python train.py --dataset="Sentinel-2 satellite tiles (TerraMesh)" --encoder_conv_stem=false --encoder_widths=[64, 128, 256] --fusion_encoder_positions="learned" --init="torch_default"
Rows from block 3 of the image encoder of a small model that answers yes/no questions on an image's attributes, named by matrix and row number. Rows with one number belong to one neuron. Each number is 500 + 40 x the weight over its row's rms, rounded and kept within 0 to 999. All counts start at 0. Numbers have three digits each.
After each neuron's rows are labels from the 100 images, of 14848, where the neuron reaches its highest value: "lies over" is the class under the peak. Only what is clearly more common there than usual is listed. The data: Sentinel-2 satellite tiles (TerraMesh). In brackets: how many of the 100, against the usual share in percent.
# fc1: MLP up (encoder.blocks.3.mlp.fc1.weight, 512x128), inputs 64-127
# fc2: MLP down (encoder.blocks.3.mlp.fc2.weight, 128x512, transposed), outputs 64-127

fc1.418:458480486418466547523502479553527418486529507518401487509491540500484499473529552482472478514541501530546512478604411550524520469531488465561531460483491487502422469561553433436502508562527541
fc2.418:460581491491557557568510486479439581506478450529482484547524490437466502446397516518492499498553433530478452427479494447544468525484560516508470546476468528447526538439508542567499467451519529
lies over: water (42 vs 10.8)

fc1.143:477441518463590496525437510458517546486418533424530501487515544522553456512468515502525542485551504539493587552575394507484505417480510450452485422495512556493489567483488504487539570477549497
fc2.143:488496515418480429517459477491493506516460499547554524556477516510492577404507525475484511437428479506595565420525494545500499537474444524478467567558506518458505512409498446544567471476485518
lies over: clouds (65 vs 2.7)

fc1.261:479498505413560471504482473539603454554538466522503503455472503603483462445503490574516512435487534471418524495503487514534498577497492448438455539463474517498544548482477584486513557465483498
fc2.261:522528486545431431539530554473409539455439499423463550526540531492567508518564499456452529489463509563470430476517484516513468544543537522501575469470551512518538479500492527449475493521477467
lies over: clouds (34 vs 2.7)

fc1.208:447523490471520589528501425494532454481431577485482528547546459482486469533496480478483410458415470486493524538563498496584492606582493521524504444535587534408496491486531507523496491484518469
fc2.208:530453458522420485439460579485504510460528458490567499435505540584513488458527507502519570525560492505513438515473495444439484436476536531549466563518465459583480454516489532462491492554463456
lies over: clouds (50 vs 2.7)

fc1.149:485569497557525527484475458548552507523487432483482550439527465433478515482536449487451492537504552518509532497476458482501488496480530447443536506536560474384487524472530550475480570499505532
fc2.149:508507482487520462495504470529453547524513482509517490490434491484438485531419542569557477577511528507507448581458525534524522501524425475523546481522436553531532564498491528528492485474551544
lies over: water (42 vs 10.8)

fc1.116:421546547416515448504524588512503420500518472448492519521535466541495479481533460506525474523568462497505496524549523559496529524490538508489605529483503547460495516508545419481471516620493495
fc2.116:488516533597436472496535518448516585510534519536491470546466458406524461494550534514516505507516523537523446547540509431448543450532533473502428463543456496441459457532571494472498538444563477
lies over: water (28 vs 10.8)

fc1.47:477552538500484534510610498445553431562611484525496519459494505544529510464508447464523516561481512492558485467521479415548526567501533467469537540513506517514473500480507457533564498513529399
fc2.47:464583562544458490524373499453541535504524523500409455479472575479498543480465490439504469490520452532531504500508490474465493538544528479457476477474533528464505517560452485446487513495464545
lies over: built area (39 vs 5.2)

fc1.338:418504484490494596467529517520450440527487504522510569520473519458534565517503469402427459474528524494482499535527484454546507483446580505449560485476595462493505512515524464487509493515439467
fc2.338:502597483509451461491592432547502507515517506488506461470449462446511425490527522500527609543558537504515445471458518532501456489494518445569456499533424482512519484435488563554510465497514532
lies over: built area (31 vs 5.2)

fc1.385:460558564459503514492518440517524448487532463494465481550572445552479569502484400553489466509526412504566534505498458454570516479478514439494508499454559432576518525523419455533514452571486499
fc2.385:462458485442533455428536547491427508452489480497430454517460511563469478571510560488466515501493503466519470480507460522497432482524525506411504417569564529520528473534504468565429472509515489
lies over: water (85 vs 10.8)

fc1.34:508486450549492492490501510514601571404473483517520565513458453587518448483592461471513502557502447531496520502519459497503435487492546436494508495492479549475539481417457499510504424567501529
fc2.34:467442519396576510482466547455453503498519491490503552491515513498509502435515462500458507522463536512506532447558614552462438527472450528533532487478539478455435503581564551555492468478487479
lies over: clouds (81 vs 2.7)

fc1.64:489567541569524434420556501533462449505485551438458567435487502521514536553518522530448478506476487522546530500539533519602472464521542513428441515455608451544447449463526536496524515518477508
fc2.64:513425474566463548535578556552506508510490491551473524536454487468565515506526507512499502516477481526587481548444504539490505537422543497559553437460483509448507548481470452483434437583485484
lies over: water (49 vs 10.8)

fc1.13:483536543512502556468559549521565474414558512468541501460434496490431478475493575487473476421515453507497478486432464526501524475560488522487552448482385552471575579488481490496464499462543499
fc2.13:494573522504465518541493464507475533538470559513513473534528502504554520507493445488544478551545449579535530519541510512563483525430402470499473555500560471465431468577604459441499523481456549
lies over: built area (27 vs 5.2)

fc1.259:542506450453507462488517511521512560491526480440490514515476498422525451533521464384421506498470441531566458499473478568460485478488523444459527526486553439514503536483479529483438481497532443
fc2.259:565551550509494451483510549484471463510516567483539519471524535503494528467548533509527419426556513511542453502477573425487586512458485498445466489581522520439514490533509507447555459567466530
lies over: flooded vegetation (31 vs 1.6)

fc1.260:404582473487482495504503459499483453470552512486485520465529512496525463478477454469517601534505512454487566525524534431553515514479501439476583527468475515461520557494581465569480522508458445
fc2.260:532512511509412470568496459460500521537478487535515442498501440527518486485499525525417551495463487508417496476478461474498502565496539553490436501529522468473531475533509577512495571511495565
lies over: clouds (38 vs 2.7); built area (32 vs 5.2)

fc1.201:496463497503521362498493487533458577494392556510443515558503572574541450519429463505442499553538519458562501522531517450491459532455535486545469540510541501504523514516503450533493502499493518
fc2.201:536562524467459568442517474444536462472551469501530518419496464434475566454608554457557502479432458531449517468477480591513568460480477499456504458506493528534507460450481516517498539456537511
lies over: clouds (54 vs 2.7); snow or ice (32 vs 14)

fc1.70:520437536512502524479537566440484495523570512498507554489506477511508495498545471524499535491535471517512544497512519452440559541557458454435507512536521502563496524615509489440542502496555525
fc2.70:480575427539535433515399518488479526540454511499525505551487527468477460547502451535516522574440471446494543520508452506503488465476473479558551515536532482453420531576460475600482482497446467
lies over: clouds (27 vs 2.7)

fc1.476:517549598520525474423555423564510479484492445481564481486483468508507552526493487438532498509515475500462580533550419531434530532533516463562496513540514528477495461496514453432547425504495494
fc2.476:507433529541525465472487467507520454507456542458475509474456516465460590464530472568447475534499472540547472519500615452544527574550567463499505503486447491528383499420547535557449514446472498
lies over: crops (50 vs 17.5)

fc1.40:449523511512513413532400471493521520517490502461578521488512506519510483498504555528471514511503515512454458473529537389481463549507538467485526475426520506459540525403458463533504483512522474
fc2.40:491509479490440488460564486493508501472511513481437525519445484529513547502495442442475514562439457524498617500498475568458449501474516554443461516494515468482485518541507515509467541484509444
lies over: built area (25 vs 5.2)

fc1.407:488488510464552439542462476601537453474533484511476467474529400419524551485486461523520529541541471491442512541499563516531489597448448474489470466478535456532459460415493471579527493514508463
fc2.407:466398434484565529533528487500566483524494428510487482468477472493464455464488510472451512550452513483513518433532573452494533550522509495442493469562461473538508489515526508452497555507495514
lies over: crops (42 vs 17.5)

fc1.39:485531520546490481490400493507543445468525528515510487495456492506488513518493551550501513482514444537429390445512512478492492480507538445469554537517485553483549418407526543525593572473492569
fc2.39:486483537478519471473583448475455571494488480512514532482463489450508499532498419484507480561480489457499610541512485521500545504430498566532470396535457467500427562567500415454436429523529394
lies over: snow or ice (47 vs 14)

fc1.279:551525541511516401524553503535480523527433488484515461548543439430439480425528513580545554533496515509454506512500476468504449532462425430536552579515493515485485516500515497500549492462504515
fc2.279:431509464432494580466419448460501502455586496497439483471490574518577492550517486494498468457524479482525505499508523530515523506544501527507463412434500508491506492542464492473527577542533509
lies over: crops (37 vs 17.5)

fc1.242:473528481498472529500522508527580485538470488485485503488509471507502506449528502441573614559509454483531495473530535447522493555525530492550539439447469563556548581459455442471490476509510451
fc2.242:483561514504421492501442509446464496515545474505478452485494453508582508477419501529461494503547507556473523481494482516513520516407550468487498544479466481460549504580443526474464530507456499
lies over: built area (60 vs 5.2)

fc1.145:458483508499467444540528484497504551496426491482552543402539443454570504494552477531500561477413529470548502483519532574476421484538526440412456490504441447580435496552578487477539477492502461
fc2.145:499472626565485517538525520512466516551501553472497468490538524491479468452508470476510520440503523536495502469426578481550556469511481435479533555512458494459488584537508575578462486497429535
lies over: water (36 vs 10.8)

fc1.319:455482475498515515406481459528512552570400526439487521503552462461517469551476503459542504509562529601577450477508487444519492506508564470502575498544512468542474518498557496499568568465545535
fc2.319:536521441515442496490561461480474517494521487515482487502432369491523566510570522497472489518497503499577474458500483507543463502520496554514485511464437462485556550503566519550529450531541464
lies over: water (51 vs 10.8)

fc1.214:460544485512525505597524580534516448493547500472479496473448480528501450544540500443481517493481492505467520483540448446483443579433487511465466477481481533466550455481528496546510532515521504
fc2.214:581471544492524504465442561536402518478482497497488518457484493569531476546603490526455446439430492462428491587539467520582554540453499564496452496488512510493497480501499463447523420471499472
lies over: snow or ice (85 vs 14)

fc1.502:534505514431541476537508466520507497544555557452551464517385467462514496522518541505472454487494491499488438489577507458484509527528518494522485476565531433487466511535508432592584496519518457
fc2.502:566479500547511492533434494523442484543449464543492528504600496543488517441478489537516571460535459497525573478411498526465521495465477528528555516514446468542477514515442504434479458475553552
lies over: snow or ice (40 vs 14); clouds (29 vs 2.7)

fc1.152:488503561375507518459430528483486431519524456489486470473547586549419486462513534475496506487463499504474559534569451505516502554491441575492481506490514471476511448476468432476485459532496463
fc2.152:457536511421441489544490532465487484490511534438436480551527435556462504538549515513498383507527472508542497500450548548462508489526531476505520474450473537578428515505549592466572491485548487
lies over: trees (57 vs 20)

fc1.414:491571485572514534441462472496536460489468499526534402435488435446443540525569541520466592558478443536480496469490540449461464542485516502508488594537496476502502546481534520489501520552464495
fc2.414:527562472563468546460479465513489428517479495492499513512496481487513540454447526471469491517509499547520549515488486480474476528525533464550559514415435517537496566479475468395456536539526493
lies over: trees (46 vs 20)

fc1.217:448540509523494498470477461463490494485497478426529469516558546517546479516475468558481502445476510489500520595522464476536428481549475497534434583487519549493447518471525474552415529483484453
fc2.217:489514544440443458500533507506477494518508507543486554502444457526477503481509552448518525524497518548522502444493503517437581522480521485462543432497535466519529535509493551491567481477581548
lies over: clouds (30 vs 2.7)

fc1.457:482491519498497495481508456541530482549528450552567486518480471539506554439451494428511540506495510489499453463565525494505554501451582595556503470554551458500572522502530466490500549528559484
fc2.457:517468559497530475590513492449491482488562500432483468489564515545520510453503504606534527517502550570439505544423566474478471397521493515476520534508511488498542432514484471408494472483512517
lies over: crops (67 vs 17.5)

fc1.315:547532483456551516544462463569524507420507543503531465529520492484477495468494422503524410561533479527446480547527525470470451450504523534563469486455493498458514530453525521485407460479485531
fc2.315:464461522471392497458527547438454499519498465518484570462493510562578463522503582457491543451426472512496525493508459577493527485492459435430510516514495506545480437547515497503555561550522494
lies over: built area (36 vs 5.2)

fc1.233:520442513589488447553496464530493533467453588480460440467609544553442488518522509494499511500490501517514528453482455521436532468462559501539504508480572494440455545490498551496494532523538423
fc2.233:471433520538520508482524527530522553554538569474473434463543455527442460533520495540508495480512523517576507513495510535481507522539501439497489426485440482475536465508488512452546480461517398
lies over: crops (56 vs 17.5)

fc1.409:483510476489520480560474548445510583458557447470572553438529484486484481411543474486521523519470459529565511453568513551547425479435502479504479492482497484524482493558498495480452437483517480
fc2.409:432460530478557482534518517527483483545517475589461489566436547510509466558499536451535481558501522480513450505499452495456524496469535453492440440490477513503550569495578502532433536519517469
lies over: crops (48 vs 17.5)

fc1.404:514506416506440485534507484550485447505503494439493475516499462555546479560537485483478500501505451533494531455413482558541503523474518537493477525494507435516550470528556445535416517539517467
fc2.404:442474417478504590469522511518401519524547498414610538478518498564528517547506476486552476425470512509535449532473497510557436448494543449517478557524462513481487519488465499409544512542565537
lies over: rangeland (54 vs 22.5)

fc1.297:496459477430597424535503517497500485435494454568511440482533557493540462470493435515490582475491480524489520544477481450489477481484487517458531514487491529502456534443507530461620552554510510
fc2.297:483453560477404486617499435471435527479421539507479515485481472547497503416555549547538431519418506513516538488522547510488498480452475502505557458479506478481486489523496405528504475467461558
lies over: clouds (97 vs 2.7)

fc1.452:500504510515529527572526571559462499458506510452541433468589516502534462497491465439490482467476518528519444544513491540485521490517569500573476560507451446370489506440512548498516578508446445
fc2.452:423497549525468460441514539512545457523478541562549533541512465489501510483533455550421455491531455502557525524561448485565509574470492496475478563522469469512529514505555480425437485476580506
lies over: water (53 vs 10.8)

fc1.381:563434419522518413472456514511503550510491506490464515426540510431541528539540539463516518466517523543513543503523556474515437571488533496445482462469513494486500472438469481497500534516574462
fc2.381:503481491532503449490439527538506445543560536588483583479537533480550518563554463452431567398465469500406541467526482519587514536511463503528436525479436533486549470480553475498512464462488469
lies over: snow or ice (69 vs 14)

fc1.15:480421531492483443504520567511546440543502448562461490500463468551476452486542518556453555540454446529521543515452442596509533509464509555509464427472496489621464473501501569463507549471431490
fc2.15:536521478484562469509450489527495479439584431487533489519509413559533461459522554524447542477486587533494456482548485494511543542557513413503444510472542486479511547516448404522438424506575508
lies over: trees (45 vs 20)

fc1.127:558492496504504536484536517473530605540539552514482511494380520558486479426434475478566515453526544551568536458508539514473527490500535490513471468466462452495511530439418503494494567544495466
fc2.127:449505521526509483544561490590513416463533511519551459561611507494496518582482497455463484488449456473481477523470483550533479474476446494457481535495481520435484455574542492436479416483486615
lies over: rangeland (46 vs 22.5)

fc1.250:517489570436588457497499447537510532519462553533484479482501541537456462471506531485545463501516502552513500525461431568526438599456450482535551456481458511502474475461490503456428464479526514
fc2.250:537516513477507481480457514547505449418539541500482479490411461420507490549531446542496498368574476511552547473494560465516498433495567507486514555528426469512575524488496512552479553501472470
lies over: water (41 vs 10.8)

fc1.100:484517494496447566531453483549553445426550499472457526508490497489527526530489556468509539465587498466582514462498454451483536432552497484521537511455504524489552492427486507405530570452535544
fc2.100:506487540525519454460523479475434508580449548505539501466497490517518458454467450496497468518455488594436522551441524528496475546382495517507472512567509470474453525580521476556487447537514517
lies over: built area (33 vs 5.2)

fc1.389:541547474470499507505453463440507473444460503477514490473484507458481523577549541477472460456496451475467480432505469509517528495585533437499446496486503507472537522529431509447527476484572564
fc2.389:460426484560532482475538511541484500521559443523480539543479547538525465499444474516559535526454484550526582585513506517524469466416473530522528495499532488458485449445598482521457512495494433
lies over: built area (30 vs 5.2)

fc1.2:547475497534508479571535481487423475489559478466507495506457486439468444517453450409499564452502523458547475447543550476496505496508441441543538496471498484536437424546510457464518528512506586
fc2.2:509517516456461564471493516506557499469474530550540552566547528531519522530515555508493450564489446600445520507437502545532454534481513561474475456490574500484467567441466501549475553493549479
lies over: built area (25 vs 5.2)

fc1.401:475509506541457481529523540565507456504488547412526454527489421539441487463548506515447488547541421512456535471568494512543481514513513556558494444536448561521537578457561530457474520456571472
fc2.401:486506476434549516475492469482554549429510426511495549534512527485543442522456454472555457490469501499491535516541493460478559499450429474428515566425556451463454492534455477505494452562489499
lies over: built area (25 vs 5.2)

fc1.25:544544517515388473466503497521458439552474541530520502424501471542500495453518535469508551489544488532544522504476409434469468427534518424505526545497475505519561459515440504540503495504525491
fc2.25:485501494476539482522453461383550504440532559482466490553518518511522473496518435469530488519429551473512560527507530496498497528382471585506517434465512542506528463582472541489503549467506427
lies over: trees (43 vs 20)

fc1.209:389461556479459449507513515546490490625448482556487464565502491476550483524428453494503546467470492438449524459492440563544468523461532486537458485516584473492514501480536428486499494551540521
fc2.209:544533504570505495468499477484457528455467443519492481491581569476482454500418513495490433507468466527520465573494510441446498460469493483513545541520473445485481525496539592560464496482563506
lies over: built area (29 vs 5.2)

fc1.272:510563499474479495486504575490455412502516498502451484454564480567489524519451492532460560494504516561459566499523425498521439525451507452420577491531516485450501516533499472446519483484544484
fc2.272:434498458520452548509525506520530490532468543457596464531509545552472467480452462499510481487594509458503429518541445480556555603519490474457475541412471509554461463473504426500478524444456519
lies over: crops (49 vs 17.5)

fc1.247:483533465449444497536469510544529504555513544432462482478412448491523586503486478479452538490481551519537556498525487431439506485496546516479538515491475479511523494361530521497511553490461473
fc2.247:530530577545519475477533476452451439442451461525547575517546523475512427453506444542479509521537444483500451499516503528508519514454356554471471440513463501495477531628449484479513437539540524
lies over: built area (26 vs 5.2)

fc1.379:444500520452538466483470504472516522548572511502493435430509499583480490475489483457476532463569501518480576569550487508525552465443519491503517539518475564476412501481529540508472491496454554
fc2.379:452531555491541610496489483462458472462446474505563481513545493485482501478495519512469508540516528471523516393499498535507534550500478538413510509525473502456511516485513547492561486542516561
lies over: clouds (93 vs 2.7)

fc1.291:512522445449442567542494475439572592492545566495528473477536413522474533481488509468548521512519486501539511515470522513507495501501475519440519504488557498451475527492550525504488430515494557
fc2.291:506539424513605494493476564498502576528496450460579455500568561552483541474494576522514483507501486474540540542556478508541473480525512468488532480511504509512449543476519569473515539465489523
lies over: clouds (70 vs 2.7)

fc1.325:480550447424488460502510523423568513451469559464531466526498579479495510500555511480487516447506508511519569470567527498445515452531517465487419515369571478477526554465466470473452487495526488
fc2.325:465519481508524514534487438528522478521545521492468513468492415500483488475514455545503477570467486555500469506426483470513463592523496540435531425558461479476500445522510470507555585552456428
lies over: crops (55 vs 17.5)

fc1.132:490577540506502496536496500448532549479574511497455481480516468468465569489491472435507511472477490564545491521484502450456537503512488541476529544453500500531531451456567482489472563548512521
fc2.132:483491503515492462568517565587503505524449469494454489503494466533542428462498567562484470465493483491526466537545487438496576493486565444424463475504499472513479559502470492534433493548543408
lies over: crops (55 vs 17.5)

fc1.147:451545496482478459469401464475509479440509500539444522549521520482565467554390480483490541508568505523577526524517598480522488450487542508496494563471565515492481411451530456487480560443544525
fc2.147:541492537539479501508598524476490545567459505522566531487519508505533515484588502510544458485420477510452490413445401482444530528419513480535443442508480494482451550495460528517488488549530515
lies over: built area (34 vs 5.2)

fc1.356:446477496450499439499456506465515567521462526530456507526526512496493453435523474471510567488511463500508515544441514525529415483549578518479499452493560515494474498481526505498535504528539459
fc2.356:539526530542586467460479479472525512509553586492499460513433513437583509505564502490475538501538518514530533434554559499503470482495479532503469472528479533474535486476479440516518487570489545
lies over: water (41 vs 10.8)

fc1.161:498506442509455516439516527476592518558515506590473517507526485502559492489455482463481443540458426532560536491537424491445470517528446527517534495480575479552532536459565473459493506505504482
fc2.161:454498507461467526449493464554458455428568478466479563545506466453511475429465560427513609511477573498485459482544462474586513490428562520519515464473462519408559527562445478464474502445511501
lies over: built area (38 vs 5.2)

fc1.303:476522460402497490526516486494461515504511487498526453537607520530455525456508510410475518509571438513513515515533532481470523522444543478484446521444489441466563542523516470549426498583557453
fc2.303:455591482503540491568466486400656483497478470535509494587462477487467498440515503570494506506441524532513483522404509471489485489458514559503500433496486505470510439528568501462495551489480535
lies over: crops (61 vs 17.5)

fc1.37:523418427421504487531510556517534506516454520509559527511480501553479460385496447463548496544507469537547545455504458546491462476554522545466522475485469493516501535547494575501554525497456495
fc2.37:532485505532452497426446488487456540501516420508483578400498502542475539462435540507535481538496441537485489569493587513458418485476496463498463553496449492510455482518527492554548511465547508
lies over: clouds (81 vs 2.7)

fc1.45:472513527449483466561599473502449446502502526525420484489538452533485492490482513512467492537544512548440579515459453554424421521486470538551542536484537488498516551507496480448455469558488420
fc2.45:547537527488583547518463487481489532480520478419542511508459582395510435519441473468456529510534471493502482559533542421512504474433476494476461528526511499542509529479497454500499502500526499
lies over: trees (41 vs 20)

fc1.342:480481552476524513465541550499477462488445548566522477554540499520498475499536516499469516488409467473456513504457571495470511555476454575472471437484520541495490515475585425509414415517525455
fc2.342:482450432485523435520450452512597494459556428416500457485484485472520480482495491476561501506606503513572471471547465501535488490512527482518563555516491484536516494495498547475591557497480542
lies over: trees (42 vs 20)

fc1.491:409488509596496497465526477594467472469416552494526476475507496481522498456500476440463505488533470521433536541438450441506478544464502472554521541464620485500428538525509478532451475542509592
fc2.491:494538471438451454527516496490606525512497486509485442490569436527441514456509459442480427503493480539516493508474484469529546517499519493502494460461399568458538504504469529446504468495437554
lies over: trees (43 vs 20)

fc1.219:503487451537507533569455531562480530552493488465530532523502439480532497492555449451412473499500524502530528474477449494519432551522476514545506528487544459486445469460520506455477566503497474
fc2.219:471511538574467510462522473408558435464505541558511516451564465471447433506531466519551558486517545483523469459494470574525449504462539480479528576546496490521534488474440516448450451527545468
lies over: water (40 vs 10.8)

fc1.463:562549460499614496473542439479530435474515462467554471505451514499530532429514496502567514504523443470443528471437496486521489514434510468541502505428520460529508480541503491504561518518544591
fc2.463:424410472494489525525439495511451524523568487495437523512508465501485485543403487499480457556473510494520516529548506563444464502545564527551466487527436532387514568460474543507484513466474431
lies over: clouds (26 vs 2.7)

fc1.448:547491509496445529466531516519487506462425452556467534518523488477477515506558466461508432535429460501471417510527494443503485489503536579459468471517551515472528520489555496464449481519594530
fc2.448:520453409522532483547471457487575499525535552434524488464459518542465504478444503458495544440602532461510513494490546528529448554496511432582527528493501494563506426476452518548571510478374452
lies over: snow or ice (33 vs 14); clouds (29 vs 2.7)

fc1.98:517470505486423517523498509447532594505489545384459518509515519588512433572413427535499476473511527572504540449559566460488538498425552478456511530518545473546461498494555525456554386478562534
fc2.98:479604517533498524564493498462449439521460553560517475561448483534457549529544504492472502572459497406499464539542446483541478506487514485502500539488516472466542562473492479520494499487533477
lies over: trees (51 vs 20)

fc1.483:531510504457459469577500493505519544528550467545517498529433488460520422447521482544497488462491449466529505535524481434538531555532538468523526454478509447467500565554528496507559529527415536
fc2.483:523502441462543521498568486476421486441509533476512501486508476533486517552499483450462526548599510546442631517541510487447485496551548542542503529506474598477480477463474472491495452485603471
lies over: clouds (32 vs 2.7)

fc1.498:522496451507497527492489448452534541442517466524529504496485510494476456428547509491438477533547386493496583619548520425499423465510491485451569490476437583484465503526506563586538484515488522
fc2.498:482432508452470531565486496510525488477565491552541568497562442555490528400479516557429580536472569485494429514505507550454490504470538510532470467592485451465461461489548473501486536540470582
lies over: clouds (95 vs 2.7)

fc1.12:429502542447516485453488507490532456499578485477470481425561505609488571492557492558531479496554545497430474503480504517489470547512557528478527415463466501543449566451449455530467450515483420
fc2.12:451538481496461500593497523499497566573448512521509518566462519459485475466489507497454556489430440442550518470510502516468553423570457497500540613519478551428561441532525560480509563546552517
lies over: water (32 vs 10.8)

fc1.444:462529488481496528518512472512595526503504484479514423520532470525519492474487478439519465567534468526562522499446474531465530432514516552478522493399487501484459477508559513524549498488461509
fc2.444:505444513609535532559483503397491522464452458527532510430507484554495567550517563498500495516441505463495503476521428503568548445461463480488468489484561527518515509475495478501516483511473563
lies over: clouds (54 vs 2.7)

fc1.234:509513434539456411478522470546522547461482487496475481565441457560486468503540473544502566570569510577470489520493454479525477551480483491524533502488513508485478536529521495460527489431554504
fc2.234:476534523481542544503453465460450501539535546494528516402562526441500555499487525516457494430425484413572572486517498511476553474503532475572561478530447491516492474462468514484521529544514447
lies over: clouds (49 vs 2.7)

fc1.200:505593502490500548461518449428544483492506505526511507562483485459453497496504484457437483540491455500452525467487468473540537537481477495478496457520511544522487559447548451541414533480479448
fc2.200:457491498490491464577461505594455501494471478463560471527494491496512471503512536567612443471519556510545494547455484495450498428605555475549543567508490510488466502493487508492525502536524584
lies over: built area (27 vs 5.2)

fc1.142:432483516454508427470513530509555527443463575498496563497543496572433458563494535504470440485488504443492542531509475494447501532527489501461529508463475445563457490517437521472507544485546522
fc2.142:463510487529432525480412510496466478530508511441483436485496520524522570485549516528503523561531440476470522457478486516538503532491468611454524494513491459465494578525534470435540478510453503
lies over: clouds (45 vs 2.7)